config.toml
encoder_arch = "vit"
model = "masked image model"
dataset = "regions of photos with short descriptions (Visual Genome)"
train_examples = 101725
image_size = 32
crop_scale_min = 0.7
horizontal_flip = true
translate = 0.12
color_jitter = 0.1
method = "mae"
mask_ratio = 0.5
loss = "mse"
encoder_norm = "layernorm"
encoder_norm_position = "pre"
encoder_activation = "silu"
encoder_mlp_ratio = 4
encoder_head_dim = 32
encoder_fused_qkv = false
encoder_bias = "none"
encoder_qk_norm = true
encoder_parallel_block = false
encoder_inner_norm = false
encoder_patch_size = [4, 4]
encoder_layers = 6
encoder_width = 320
encoder_positions = "sincos"
decoder_width = 192
norm_pix_loss = false
decoder_layers = 3
init = "lecun_normal"
residual_init = "zero_last"
optimizer = "soap"
beta2 = 0.99
lr = 0.002
beta1 = 0.95
shampoo_beta = 0.99
eps = 1e-08
precondition_frequency = 20
max_precond_dim = 1024
one_sided = false
adamw_lr_other_params = 0.0017
steps = 19800
batch_size = 64
epochs = 12.5
lr_schedule = "cosine"
final_lr_fraction = 0.1
warmup_steps = 1980
weight_decay = 0.03
adamw_weight_decay_other_params = 0
Rows from block 4 of the encoder, named by matrix and row number. Rows with one number belong to one neuron. Each number is 128 + 24 x the weight over its row's rms, rounded and kept within 0 to 255. All counts start at 0. Numbers have three digits each. After the name is the row's rms in percent of the matrix's.
# fc1: MLP up (encoder.blocks.4.mlp.fc1.weight, 1280x320), inputs 214-319
# fc2: MLP down (encoder.blocks.4.mlp.fc2.weight, 320x1280, transposed), outputs 214-319
fc1.46 113:149137133152127133135121154135104088087196153145117135116139110133099117127116101135109112134101140118167122122138124114080136150105082121103071148131102137148140117154137133087160120184121103171120129125138108137119138154118158128154096122129081136136134151149119162124093141140092149142074090153123125151156103174084
fc2.46 113:137132119117119145111116136115139108110104129085144102138154102116133155115119128116144103150188098152153141178094122137125138120137146145105101093135176071075133122157152113139118113144130165150101129127119142174105143166102142136107139118142139142126167161138159188099155157163142148116148150087127105123146150135155
fc1.47 092:117120085146156092124135156108129125158120126145180103130135104170141095119142151112133119131168143122137129108084117123160159136154137142125141141130159165101107172113114119134145103137112126085130131117126144128144116119081149117154114136087125152113116092128138093132124095137111133094151092130173144105159132179107
fc2.47 105:136132182117095168144125094126145101113125107084072131157135154098135162127103129112143129125088133137096134140185109125109103123090118109156117116099104100140162067132171125118125142099151151156136138099096134133088126147169097154130125085145143114191179155130145141136132153094125166134104167146098125155092126071176
fc1.48 066:098104145112144104141094158131131139152095124089118121112126092103137107142111094145139096105085113135182146146137101163150107142099132135166123124150117123123136084113131102128149123129144119136126074088083119153139118145134127126109132136124149116114107124156109117072115161107099166074106136119103133127086103126143
fc2.48 051:171101127075139121115144147139120116149129113118093150129113120191129117157121101151111150093146129117170167155169113119118102128127119139151089130106126107091152114166163089104145160132098170144138142164124149106131110095167142115135096111148139120115167104137132113128146155137110138153147089138137119132102091173138
fc1.49 104:109133166136105127124151104113153091132120143112119141150100153120080142157133106170140127106130131093130122129118179130114141148130153156161116118121126074099145106123175147137072150120128123113078134147150107142107136137145122122122150140131131142151101161157116139099096103132096126134120125167138149170129131150125
fc2.49 082:100122126123068160138131123152153121117109115124127126128154138150139126109095150095178124147088121146103114131134100184118109138146136116139126122136156150205118144135135100076128119156124078103094154145164091120122130143130128148135141099113150120116138097120147128154117160159145145132148134096117131097126163137150
fc1.50 099:126135151173126144140132102138114121176089108095148151162120122147153143073102161136094077134126138116081102102107146160127139142111129135119098076108127158101126145091115156127127131105154137171101131160096094175106108110138078128116106112097115137132154158128141128129147127108136148150122093113086124182139135080149
fc2.50 100:118104100083130103136112135141123140122143103136116084119114140111111150153165123125160205089123114158176154117139120121134129146164102105146160177146121098146120128167124097130119123138081140083142134103161135103133157157086159154145134150168128128114085103129112087125165125134120119107142180162183126073098121116123
fc1.51 107:123119127095143081102118120131149123121065117140156098138122137111128143112136158132120107151108139158134094211109119117116124131150102134132112093109114128099102114134145107125115095115111127117148145182118103160140095131103094142149120096131121152115146087174111109147141151142134109112149179098135094130134109103178
fc2.51 108:133143129149107180139115120147106131172170122130107144113115114166144137121134114107111139101157107068112178068136118138140123138107149128132144153128136134148146167121105136145165136123155134145119117082137125117111132089122164141113126171112113102145120161056167123122145131097127128150151098154143141161106135140096
fc1.52 095:135127111105120114121122149140138163089115102137137170123133133124100110133125122110124145133143124095133139123160150166139140138118116147086146175095124168123120098125130111143127172144136134139157155132146135101140103099184097097123123151117116133146143089149116095125108133078066186140118117120150123124111145192158
fc2.52 110:117103128144126131144129092134104106156120151130090107104113125157164149127133128143130105099128119150120149103096119086144148113150132130154097089157159083142152166139131174118124074126121124113101109130122129139109143145078177164129118143129156098112142158101149162138152133177205086125131132127100141120124123100087
fc1.53 092:144143166127110091137113129121122128142169139152122089100162119048119161095128110130097125136164129122123122149142120144099163188115134106129110146137121118138124092134149127105092139154168130144131124161162115123163148109121128130095116150114114118125093163110103157110089136137120129115149130138141128058103107155111
fc2.53 106:113141099123153166114108135143119108111103117111150151160141136179130075162119131140178133136109113132118111118117136116130101088141125160126129112139127144128155171124144111155149129108102122121138121100098150115097123123124112114168137084133145154149147076131174120143141095127136135159106118135108148174146180123140
fc1.54 100:112106104137145147149154091155164132122104122146079169160153139127118099129176143140105091126121133125100109121103105135101165142128113156118092170110139133146096127129117095119134146173119172110155153112152145118162121115155119139128140120133136081109129154099152101127150133130136084106146116144165143126145170141114
fc2.54 089:116114131172103136109110126109091112116105120099145119099123107146143129144151113102141122131108098103133170178134158118150134120173131089175165101119129115090164127132112146138164106066142068117100137170136116135129139082124156117121120101099149178121157156107113126105141138107122123143131137133122158144134105133161
fc1.55 095:135129125121145141128155155154127124125104145148139140125134097138073108134157131105127165142134097154151130140126110122124172159153143154123115141134151116144142163182116107126171090093108140092127119083144124103105115143140135089112127123095105136130158143143126151080079168126144120177080133139144108123146119150085
fc2.55 102:148143117142082161103129098150114182070142148126110152139090135096183155132105135147123123172119118132142097094117090160123185108141148137087155115134193132091125107085173140130137123089124102186123153149108137153119151113161136168139122126148157093158128111130185166163152108146106157124147138098123100148127179117134
fc1.56 105:144172128120124153175104104161145125074169133129138158119156115114139082122130127118110101151098153171120144126150131167120099138096115103112115202118129135115126119144122121114119115158151118154090119122108101126097108135138146119128096100115133128140156137145120181148135194168098157137136098145165123130072135147089
fc2.56 100:114093104170160121131117161089113090121081177086116125122095127126105151148110094109145122147180132108145141129111134126106149150193102130114088129127162120083107143116162109144129146162157140127095122092144131139133099142123167099138139154121136154140148123160127147090148098124166092140107161093117118148123156147093
fc1.57 101:125091158163148089148172143160112163116104153142123086163077136145143125093127165086100159064134113110148133151176134146105140106129125175107126100118160185143126128132116123106169076119140096105124148079118137174115123119162091134105108131082090107140129118159161125114128097112134123115128127119159105135095164155107
fc2.57 109:120134126102156146109100086103145126160147107123116136103156112101126118169123124155140094179122133124129163158095121080164131142130109090151108150138111065103135122144120136113090164118108172129133129137128136085125137135077150149154142141144125145119140143114105126141129136155122168131154128156114166129184122098155
fc1.58 103:150145119141108138120116123149139113145150118104163065158135098125132112094137125075144164130118116168111104125112166136187134108058100164149128127073170143153084154129131107126109139150183132088154117167121085133116110116165138120146118128142108134111138154095124091117131110125157105134110158127138128137093145180130
fc2.58 114:097131142116119109134133112123122133131110134179084185098123164136106109148126127187112100121149101079111177142117103118104106141187148104125120140181099104107177077126110162130191116098100126153117148112139161120098137133079112123133113102077173131106120096146161153161152124123096160110169118137120163110162114100147
fc1.59 096:109119100096123118127147133099106119156118088130111148104084145153135115126107110133084182162131149146106105100119164163120182152140134135084106115124129178165133153111129153173107113134130122141130113110153076112185145081116122151119115121077130130121126115090083092147104125103158141067141122144132133130104101113165
fc2.59 107:133157152159112149118096127143146126098102116115168075132152130106121119139144155137132092075144079126111163151135078116153088102126107118150170171148120128109125097141114110082137126106152146123138141137073169142088134135162122108160103134159124136156125138166189138116156134142103138209118164096124110134126148125094
fc1.60 098:129145131173139108137090140145172126115092136120107184168121108125114096135170139195122126138155120137153153128162107151088102122155144152089123152158113148144122142129153131137108106095100112130157129136086127157132149186131177151113125121083151142143135166143093115099121133079121153103103133165099204126121119142097
fc2.60 082:120124124136110142130139120133075118128133121126122075107158159196155167100145139109127145179116161121148144124086109174138133140106117130160079117133134092134147123149111167123119135138147086104089147127152155152157096091094149130153131154160139126138135098128120125114146163169132111130182130073108085081172096123140
fc1.61 105:099170162091108123142125107113134176125111119118113110137117076114117140113101112137167088138102142141105159136130161115119167112096139132186109119121137117124109102155116132140151174109162108113148150101146137126158121119137123140139178121164097109131090114129140114165155153103091111165134151167077157121095105211138
fc2.61 091:153111103149116104080134117158135111131102144136116138138127144155142088125145122110091174118114147089096141141115135123129131148174113130109123146113104160079132188149099126139133150090161151148126062139143134143117098134134125160140122132150134145150181118145119147096125133158170134102149142113138107146152121065150
fc1.62 095:186150113135118162097109148115082153093137113142133133108119124110120129151141156081125123121175125098161141137151101120121110151110154132154136117154142118104078113156120110105149111104106149160118126147119148164105110156162157097145091190105139118156091136109140123114158158148128136134128124120177143147126148168155
fc2.62 099:101098138103134082164136130135148109139085147089112107144145135155134127127127115184112135148134140141114131144127129102120166072123106115117096158129112116146164125094125145153139135182162094095141129123150114085130119120120116177100166092141117131121156082133117110140138093122146146129165125152071166107092142126128
fc1.63 105:129110137129145127121133131106092147172124148144139167119127087113128104129144130135132136140129144081121155077128116115127120132134140169086147131135121110123119066149090081132123139160128107094156118122146080120125102145205178156115132148094174138124122147139138112153109150102116165148112143142118135076132101161101
fc2.63 115:115138106123120131170113142134149114075107118099074110199131133122132148120115136135139098147123108166112112197114109129130151125130122113153104147114149115140165160106147158143149153102123114157104151136136172138137120117071094096175106120124108103129140097148140136098128129135145083112128118124144150158113164127148
fc1.64 105:133136131121119147130120158136136113082159130137146172124126120099094080137136081133109118118088149121124160151154097096070105142108116131126122198138118129155129100139134108165154132125141103167087094102137133093147132138166146131070136131101152142143122092157116152154127144143061166154116097124154153072117123191110
fc2.64 104:142082176184168132113082129077101150123130134076092108142108105127136154154121077080131094164123134148150137133086141141150115140130128097123153121085149078101164132088107134118133176149114143118107138152151133147155156129107176102161151088124122094149113118134138161124165125125180070141080129126126126180148152129116
fc1.65 099:126153116103067132100061123141130145151095135137122152171119147153134106123132129127116153169128098115160159112095138139106085134113125131121142115081116116084104107100138090118139112126150125124135136112081102139144124128105127136112098158114151100132142165109115112116096162115136134116105130099161150127128138077130
fc2.65 105:140105114143120130136074145133139160124169168135128115157103108097168123111128162078117123188132102142066112167137086161137179129139090154096134153146137125136106121111106136079102117104156121074160136159145131153122149139120121136138091187098155090116158147136141143119139182138123125114108146147115150131175126145133
fc1.66 095:137142154149134166150111102100125150133104088105177135153101104078102091112134133115133152151147094103132131118143114164164152145135132123106129131091154179144133160138133128101125038163126121094130107096156119123146116141102125134103123114148147160158114135139174112059137117056123109056133140120149126151112126162117
fc2.66 063:126062134117118097173158134112152151143163101105076139151096102180143120083135087113115100140169134104148147165099129122122121127143122159140105139109159114137140117072130110117160149137136124141112131170119152132114121114146134155134083171086151068158151157121120103169117138150169133162151115135127177143137112131108
fc1.67 091:130111131081144155128142153113125152126109181130130149147115130133119122133114144090113120085083096085142141146161113115145124117143161129121128135115133127140128137160111114094090149132135151131126105089192123142132114175091110120121086163132100114100050101108117139148141153114118142118076131147140146131098173118164
fc2.67 064:170078109074154096100148125102128147130159096128108168144141099150084137109128127115121134084098101127153144153134096120090105125164113086122081157181105126088126127131132173086159147096141132152112124155160119115110099062160091141167124119110131127133091127103088101158152160145132145159093122125123138138104138132133
fc1.68 093:124131126149154113141119161167185126120161101126115086144144103150122137140093153206091149114153116136157112183168138098140098144184108091105094128120101142105119155131137139158139118100140120163105112113103130089140126134093113117075108164122134163142106155123119117130163108131133157135114135108127108154114141132115
fc2.68 094:127159132133106126118143093091076138116109126113146173132120171121143110135151099052157104147132121096132130089108124137126173098123151159142145167149155139151126118115132109111098113155103131091173143130117140150110142105132151135171148094112149082118166101124162132124107151115146102138134128130130149116147138123139
fc1.69 096:138093139155117092116144158164127144133121095170146150126122165144102135127157122130159172132119108114143147151107120110112147159142107115092069148107069129162099195080132141153073098091093151156178121105083100152146102156102149122155125146075146169126086062122130210116135114097148124107120112130173139159143150084153
fc2.69 100:134159140119120156120088114097155113104106148075095125131115090115159119118108131146109103153133167147129117113159135106150124108122137154166171140171172121078151093168122127120148160149162119122076120173176174122137129099159135132086128095162111099138168173120108067125141149139127116131140122144076119111115096171096
fc1.70 092:150140130112109134153152111129173148086125141148172099087128092110119134156133091160126131084166133137110108133119191089123083088106145141076127145161115125099162106153128114147092136108130144153183128145145144129134114132138154116140177133124156152095105129117148177115123122137132145151121146132133133130093150182113
fc2.70 088:099126134127130123126095106158102115161156144087066165142136145125108139108116163127131123177098146093172177154144084137138164124129127129172111138113148111143099136084174118120166123145126096119064130118102156115138125135103123121110091125088139147143146104155137127138132149137141141109095103150121121134152114130150
fc1.71 109:154129144132086119125132119175104124123124101152129101112126091121188101148138148114084121177130173156103135132091094109121140113092138109160092155143094166120135121150063108123147102117110128120140145119129124087133132110105128133135123116139140158154111066132139086100130125130121102151111105143092132164126115166126
fc2.71 112:109123117153171133149143127067143136152126155067115147140148163134100139119108108128159144088115072093163159117129183128139115144170126128109157109117149083109113111085184137147141117097130120114135112134130141151114108120123161137163113136075116131077129192140130161139117130129131157092147143123162141102125140113133
fc1.72 094:118114106102090133114151124149099187126129108121162150101105147114109149160125113163118106108118148131086158111106098150149152120138161112161138146114090098157098150085122103171121133146147085141154116116109117129112144141106162063104128128161152119114108166117105151063151108091115123124141125160153131145109086093102
fc2.72 068:164086089164135108151123094111130152139135130146106107147173120151090084126135122114089136139149186111171141122141078109148113166077092087172110109078135116102108098136114104107146107167118103147150122147138137141127166062150118129183117134115161133094120149151161105128142117110125143135157101137158096109099113152165
fc1.73 098:099134114150129112173124163149139169105133119111109106114179071124126144125147139137180168122159122142144123157137118148196141099084175124161151183135062110144104151128086136114118151148133091102109138112130113149083139137137158103106134140118171126134141119121161087167135103124132151108112148094072066139122163131178
fc2.73 102:151101127149129150097137113103119086153079140132147163140088177129130125150126116108099110150128154104113108128142116069089123149198092142118102091127165108114126118165172153126139137132118173148147121119119140120159145124112100131129109133127107118120147128118124164074128143105171111145144122137175187122119126123090
fc1.74 111:112128085106094128131129131158108167143143125118114137139165145148171137147141134135131137144113118123145118130112166130139135100091143131175119079098128141145128111124138132126141113121134195124123146140146093139131157119093093143148144128161117150099111140123142105092150109153125138099119140127110107103106086077168
fc2.74 117:125122104113114111139164133137157129123131106137106100085135178159152109083105165145114128133167104124072172129110141133110108109122112138117122104162136099105165117119109100129136136160151125105126109100132145116143120098127143101108156146169139131113125100142165118144088100114137148145171104122129107152162149143145
fc1.75 092:143126113165109100093123117116177104143098115129093128140119125138110143118145147083125134130122108085122106155141127144143112117107127116141081147129136147144152170114142090149108123090115100118115133159079125126109128118091119129153102155127106118111136105109114099102134106093124122123148169121108126132168106061145
fc2.75 097:117150132128137164156123122139109137120153131114156127136108149143164124139134109161137129098146152158137123107136145126124147145176124148141188116116115147114107088137113156081105124137151157125180143088159129165154134127115148162110130113126139128144125153118180141144113147147138131119145091133161120143089162153113
fc1.76 092:124116141102118187133196132115156126095131102111112149117124147124154085124125139128164120129135125119119146104139179150107137146131112116124146143163156129112115102154168144124115159168111088172121102102131138104111162147153151119114132128136148142134140147171092146139109122157113146115111144108110140160138125110072
fc2.76 104:132157122161157079132088128109083124147122127146131118158139097128121195116138104130058112140128167119158088159116079123121119112095136143107113148106131111152147157106108127126131110120160163074128165135137131135145099104099131103156111123116117119133110103118164126098129139139130099132139138137117124091093144135166
fc1.77 101:167118117153162140121127154124131109099156123119150115149101093137139142099130162095156164143164106140154134132082136120130146146126108124131124151132118101183159121128108137115134118139069090106136173141137094106096141160077079123133112162093113103136153166161093127134149085099129170124105122096146157143111141131163
fc2.77 094:105113124127148115166151114126162127140090111128127142154118121159126097129148114159119113105084139145147102104136084068091146137141124098135160102119100099114119142122137128095126134149174142113168148113160129164097113113163136156113115067162130137120161127136160148133096103112142155123139132180140090161152153109099
fc1.78 115:131108140127108069156141128163094116065142129118161156135131123150181116122105114130115116145132157119115128127153134106141104136119119119140107129126108127189094135140146117086145113172124085118115120115152148102138130114145124076153134084137130138110142162152092150125115113165102148107096134153150108151162123126120
fc2.78 115:119094117142091125119134131121148096107114126136100142135146104120143159136120150188103132088149135125138111120145152112132187105088121137154129126187116132106157142139150117121125125136182141131116117133166082107095116135141129109126116146140141152175141128121123140151134160102122127143094159122142121165155146116147
fc1.79 122:125158135101149139164109125120163147151133139188143120118120135143147078077148175143122108108124093150130192116163117123145133124132087093134103121114131106124108088139144145117136125145132139100149158165120131161130172084155126144107130146150113102111147105104092182106150169130114128098133108134147123132104152157159
fc2.79 104:170133132106119111095169096112114113118098107084131104109073108140113141120114102129113129157149127125107121162081152123118153131168156158135112118122113111128149167130136107142126154104153087146110124080150143087110133134104171143135092133117109137138118142137111116127116150110122162167150152149125140094106124152146
fc1.80 110:121132116086152171111097157145146095097135108140145174056106126107077082134118077150132119096135145152168154124142133094119123152088117063089128209133115152132120134151172118128130144132143130126100088138116139099137159122151135127105180130101129129137108145147102179131119122141067159172091112113146147103112111172115
fc2.80 105:136093155182123085118116093079113130119120189084104085174115078113120170132134117124112132141128144115135166122142108128147128142138124150159131114110133095151139144107116134118142140118102132174078157184117134149142146177126157132149180119121106121144151090154147159156167142131174069125133140115125114181120128140107
fc1.81 095:177134125118128163135090166172170137096147118108100111101139132138105117150151145123146136156136128152113097184132100178123161114092111099137119099140110155109163160132207080100144108103155116126098141094139130117131132196122129129132099134119154124166151116144126109156117089155159117138132112152110136140087138151147
fc2.81 106:107113157122118096115164108061121118139128137146167140163125129135164139143088132129113103122136127090134205075132157097127117142175146156155154172121152106124099108160054166153110160123105133148155155157118124143131105071131126126134172099124117120085093148150108146103110146105114139114139138105125130122164113100121
fc1.82 102:127120101098135134109121130135140162155121139115168136131119164146122128151172178127108146118101093114129132065124090136153143128139154128113147097081156126095124129158135122155152098092111133129115158102149118113149081105116088139135070130079103100117137184128122132105114157124130099121093164139152166129129106101122
fc2.82 086:124124111150124159155136112111139129088128130148148160146090108120149119124109135105099139171134130125112117182082099163141166116132100171100158113118157141140119156131107111105141150117148110101138143158072108151108152107155161112159116135127163117130132102148142093109134097140125143163146177148143113157130162151142
fc1.83 094:178147140079167122134170082177129118123104146156100134138156160122168150129132110120138100101121124143137150095141112140130157075136142106126129147139133140121135111126128094128126146126136044153121118123201132090091110130147131096113120091127149083129161153101137168118121171123119107164143083106133121121087127153106
fc2.83 104:081092129148103155136068170109090135115129139119137138119107092132108133103127126153130157164124124122142129203135136119116106163130104138127145115114142105140128152137127162119131124116143157124104127158097144151167120121098162136116128182134124157125112084149105080115121113142162133118077182152127133103149149145126
fc1.84 113:118129154135126127122126128114148152066161129155134162136135122096105107148127124123111126141109142122109138130157117113072127151127123162097109162131113117113136123139138120107175153157131103151083118103146141105125119117171150122124121122105139129129133108128108165158119167152092133135103081125117153111130130226119
fc2.84 112:151129104135170108129128147099099071146089148109137108134141102132105157155137048115142093159135108132176101098096083158128137101149111086092146106100148102139146119157105159135098137121130106163139113121131124182138107148130160108160135135137089118132188115127125166093146093134147092133139163088150125152116164116096
fc1.85 096:140132124127119135099155153144120144095123099151120156162110134119155127116107109127136114115121087124095120116105113107132124123152123145136156148140150158104131093111163124134153109114140128099086110118116111136090132141169123160137096130179123154142133115162138132186087098122144114130132136109126133149147148085100
fc2.85 105:124118127148126125163119095102128120159121139126143108127144128152107152137154165122112120136130169118149130143144148139137129135103107114145104125122112090154127163135096130122127138147123136138149145133140142135150114107079127080137145123105125093111124169097139117065190177149123134115139147133120130129130117134146
fc1.86 099:087108129153108099128075107135125136124087164107133099147149135129136107142111095142133139139098157095120156119130187165144127110107129118150116092121140130121118125159127116172118124122152134141142170118119131130121122135127129089113164131156074122128091090122105159136128125105115108131093149159099102183085138153160
fc2.86 087:143110134143152117119120128102156157095072136173103083138133167143116086147139152137124152136130125105124128148133088123114155146146126110137093141124093150095168145120083103076132143102147155155142113152114145127125108127117175167167119103118139175101158105138145149147123108153142164141138150111107133123145146064125
fc1.87 098:141104100109106100183175073136135147123158165124131079099147093088141148118117133091135135118125134113130123151149117090151146138130116134150135120172097094166113132113129149113154105124162126126102129165133125120158130206134169136092151147138106136153118134091156167129098159147143156096100143117156149114094116187125
fc2.87 106:120142144141133144099093163130132112117094098102133174113103163153107099152155129140109088158137128145102173132114112168122119110136119150102134119098152146111159127133125093146096161137100134136139134094151118150102124054127111113152131122134127129107146119150122094139149105136131111172167111149093119136144175097149
fc1.88 122:151120124121100102107139162114108135153119079123095090112118100097102171132137139096183139129150157102117135170093145134149146113130123136136171146156145097167183131125129113112176107100099125157093144134071145122091125124096147111114110133116103172087155161172123103135119136123091163125153148162122084078129112113093
fc2.88 122:124109147160112154117118107127134110124088166138129121130104155103122162131148114133098116156065144116119155129114124117110172132135142083182075115097123150142097135102124153153146172129134162095152114134155156123153131117109117143126115164139101108106104120167128113131145149107136150153161095163146161161096129125141
fc1.89 115:132154158152134140094129136116141123120125098133124117162096097127158106104150103089133130145162122135149134133205129138143134115137098124079143171136182142128124095189143098105129095122156116128086127147146097114145112158098094139139106116123130159092144147105116111080149168109139128139135144166116159164147118102134
fc2.89 103:164114133116132097164125113128142152073135123157174121118115133135138122122135143126108102173108112139140128167129099134119134138138124182126142139128124140144100161131112160075123111149127141153124191122126113148114129129115135158161081107110114156130168116118171119143137112181139127174141135077141131126101159110134
fc1.90 106:141127135141120139120106124135143111066108102106140122153119104112120142127134110094129151088098151176190127140126112103091107128093155118107151168131196154131114136127139090145166103126109116115101126109100145147143127121136148118127166093128081141111163117153098187121105160123096140155150144111108114152143176171090
fc2.90 123:130097109140166075151133073132139126115165117111112145117096136126160076124112121171125096175166114072116136130123098116143140130129064122143144116129118099129152115110120133114128162182146128109138103101130111125059120097150149132147142145108158110110119133138138112130146110134155121068098104128138124143129114142092
fc1.91 103:114117145092114091159116097114115129161090136138153164105141123133165132085131151108133117092106134117157125126126095138101093164114166152131107124108121101128088128171116118136123098138150136131127184153118122158106127145115131098094119096128152088136120147171138081132128162101111122147120136110134108100130113114156
fc2.91 112:127132087138159147089114156144120140144138112123128093184108112143124157168138105132116143152174100136096129125117146121135171095148082119146150082117136145128145141123124132145150137136080112137110072106138114119142111121126123148162110157134102137117129113085111169113141084146160122097155127131103144149133149136129
fc1.92 098:132139117119146143128107126154159123089111083157140120109163122129132131105130121117144176073125107108110145136163159157166119137088119135051087197107097144148155154136115095132094132126170162124120125137143138126104117113127138141127114175122148176111135099107106092103159140135114104171126187103128112173143139096127
fc2.92 095:120127150134124123109139095093101109153156143085111129153081156147141154118152158134122082175149152132158126121099117104100118109182154132191127074177180139123140124103159140134166088102112107127126135129110128133127135118106115094155129097078141090150136140139144129176107072138140119080161090118167129103107116165142
fc1.93 102:133131154139133140109135161125122124110147096134099133146146077090138111125147118099144119108077126116182121132111103143135155124133106122120101162096108157106104117140082094109084090112141103169164111152103116124184101147142135166123096076095104114141107160057107156123168151124167149143109136128134106141168111121156
fc2.93 080:111111108111136125133142122127139120083126103108117115109109117136134131152124104133093113137141107092115169128146079131160152146102153108181083105125146154120124135157128122116089131139113142073121130139190127103144143117149172137161121113094154140121143140122112068151114105105172182166172117140145101162112087140127
fc1.94 094:149135109112143132143114135135138194127101135138129157112127095147093092134147131128158128120159111138133122081146141135167103126119107157112147133122126128108135130124174117152165138124132145127121083125157122112115134142120155151133093135162122117128131118146090108163129118108139182117111143135095112086083126127123
fc2.94 105:103131135147121127113153106125126093151140127101120088126149165114156179120133126128099129131117146118122141149120125119135154085150132109159125128137150135131143117139069136118102138136146105135116166126104142152142130092124098105118131115073118143106127125126173143107125144160146086130167128125180167144173129126127
fc1.95 103:137106142118153138112127144161116140140100108098163103175121120150113083103160144094163140110144148098113122146178118153135132129126124098174124121115154151125161147084118143117158095113123121112121122188132075139101124138119093098154106118118102133110097162144117114112121144103159125118115101132134193153124159075144
fc2.95 088:120123113166126147127129128086144121168143088123127115102139146183166160113104134170090128122126127135129118087088089067123146111137129149098139131118151136136116131154138150110104133104124143125177144068141149154107107095118159144149086123121140111141142103144157115143093124152100112148149179120107117125162105126170
fc1.96 096:144098108091097190140170157143165092123085138136106118099101127142123082112109121138139146130152134130098121133140092098116123111147142107142108187109099137141132144175135138177124135158137127103106133146174136165149123111167107092115088163167151109083124130113092138092121141089137178169149088141123090134136153150129
fc2.96 096:115153136150076121135076137112110148100149112111152126121164112106121141130128117130089095118127111131130134170115078119133135145156154120144120161135143073092079122139099163130132103093127141127154106110102152140089103119140131153116148095100149146141163131145136128135164123159165108161123160133126118130170103129121
fc1.97 096:119135113127143131128170114108156104120121160129098071072156135152113123143100121154123080113161119128150155137087112119173139128077140159091131168111161100116157156122123114123127103158156142097127149147162147097164140128104166171098164150121112145145097149101091125111080148126101138104121134153116130065144139143117
fc2.97 108:143096144142112141144093142127092165140160126137153176145138122097132128134183140113162152129087158140105107109166148122093123117177130104166112093142106123138078113162135138101147159111112128140142101101112113142090126134162082071144112098153113122105174110126153134171139115135163109164125125109136135194115122125122
fc1.98 092:083140122077142150128123176118095107104140112107120141150092150075142134109137117112120171111117131066089112130136136108096100097136151174128131142142114110136137140127140133113079138147109129105134124144124098144137163158142118087108107150166121134112152098179141148133138132167129157111121149128142158105106157091110
fc2.98 105:154106151166095107105141079165153140134121148170143116102176106170088122145124114131125081132140131161154154139111122147143151151114096084109134103086128140111123141162122129152168128115149139142115149131142151093111116108139159157161146109103138114140126161086110103126111147094143127167130094126110106135138127179137
fc1.99 099:118119137131121140155106150142094138164097108112103112117121173167134049128155078111131127097132131120141100130117104141130143118097146129115114118104152159140168164114153149145108077079146107167129121126146092170134155095141134146127105125058112089125147128137123060136114128086115112173083125116126170143124154107156
fc2.99 099:129130096149124126104133098120162130120165136163152136129135086118156181092101197137092113137154098133120170134127168107150106145138132121123145118147109084129093110148109115123141153151110144080148144141084144084108111170128128094130143111184156143143099135123110167155145163154129137072188143122127115126139092123107
fc1.100 108:132092150095113126117143111130105135119118100185136143148138104125111135128114135124142097119120082162108125192135156138127117128092134122108116121110155132159130112119114087107139094118147163139121119103154110116111132106145122115049149161130137107136139125124143124053150138150158131127128129120129144129120139127111
fc2.100 106:106165152104157134164111128143110144084121115136119158119119140117120122106146143109107109130152127126110149122122104105128129149135142110134157116114115099107110089149121125114155139112129074141111134127143146134110106163115120100153103157146135109157146111113130108130141116104112121128140114093142107137147085096137
fc1.101 095:161079134124121091181148100143109154106134142096127109142108108146118081101148109135115153114157133132135142126102148120099189145139141121149170125115150155151094101109130101117110182130168127170118156170147133144116150098127112137125079147110114125142111155154114117094110119125095133182158110146167100104107133180133
fc2.101 103:102148131119137156092106145103135120146155113147137120132142136135144176158102141110116107137097133112116137147135127159159115108118125136136101137117127094119162143133162143145138085119077123073138108101097120089157080171140165121125168125132128142133137064104135142149134111131159133093085132110102164157147139084159
fc1.102 093:147123085079146117121097153106143123125110128143183106076133105119120127139080132128128119098124136129145130116140103135111177130144128190107130132135100108172111103069125119145118145147108124122140095148150163129129088165163145129110090108132137138154077122131148121162107167159142149117122116112152097118136119169090
fc2.102 106:112136159173097150133145107140107148138097119123050143178137149150102136133170138144133123164140142135120149140130141108133084090116101079154137118128129137067157153193149130120138133101137139162094171109115103136122163074120113111137136141102113117099172141097115130100131105114104138165129155136126147144130152111138
fc1.103 102:113114089084187133114122113137130119065138105166173167131114162080092136135134092126161109165116122106155154130123126165152119123126128112104108156128105124123131070147113140116083124132113136085170123097158092149133139142159122091143161129099158163156161089138134192143147173113147145115139101125121105165150110155146
fc2.103 114:128138136156070104174127127117132119181129152079075117103137096169159143108131182142117133128128167166101109114148119104108151121105106127149104118138172104134131173086130124135160147139158130159103132141096175094136128115093146144132091124131114095104121158120143086128119089144142104141122143117136130102097141131140
fc1.104 096:087120162183140107104128135135118141125119102101121157108106091169141160121131142108102107091100140129167179085148137158089135131095119143132144138107142151140095116130149107120122113165154124142138116169095107150101156171135097151121091123187144149111146103098133071164121164126110135143171077137094102156126104085123
fc2.104 106:166115087093100136164120123150149121136123165149131087167146178099108099130135128148164136140148126098096100178109143100162111131182130095127116143158129093081150150121116149141140133090104143129109155101158177084147107089137159125135162150079114085142101139143156153104146102132144144117093193108172162115121154147120
fc1.105 092:134122155118143121110088103094114132125109129108070177132107103133123100152131101127150108049135118130117134136133122093121142104102135149117107132109118133139105129142139117164139134135126146124093143156082128104126141146139120173129067155127134120113120152122131104107120107142127085157134124142096106132106112049109
fc2.105 103:122136094149114138149165147160143141130138131160174083172168140134132146113145144116115129173130126123167099140119156174118116114156122092145144128140150136074133150112131136084109104116144102140169118103164124161141108094115137083143174109138106108148112083119128128145136150141109154078136131100147145109154141165147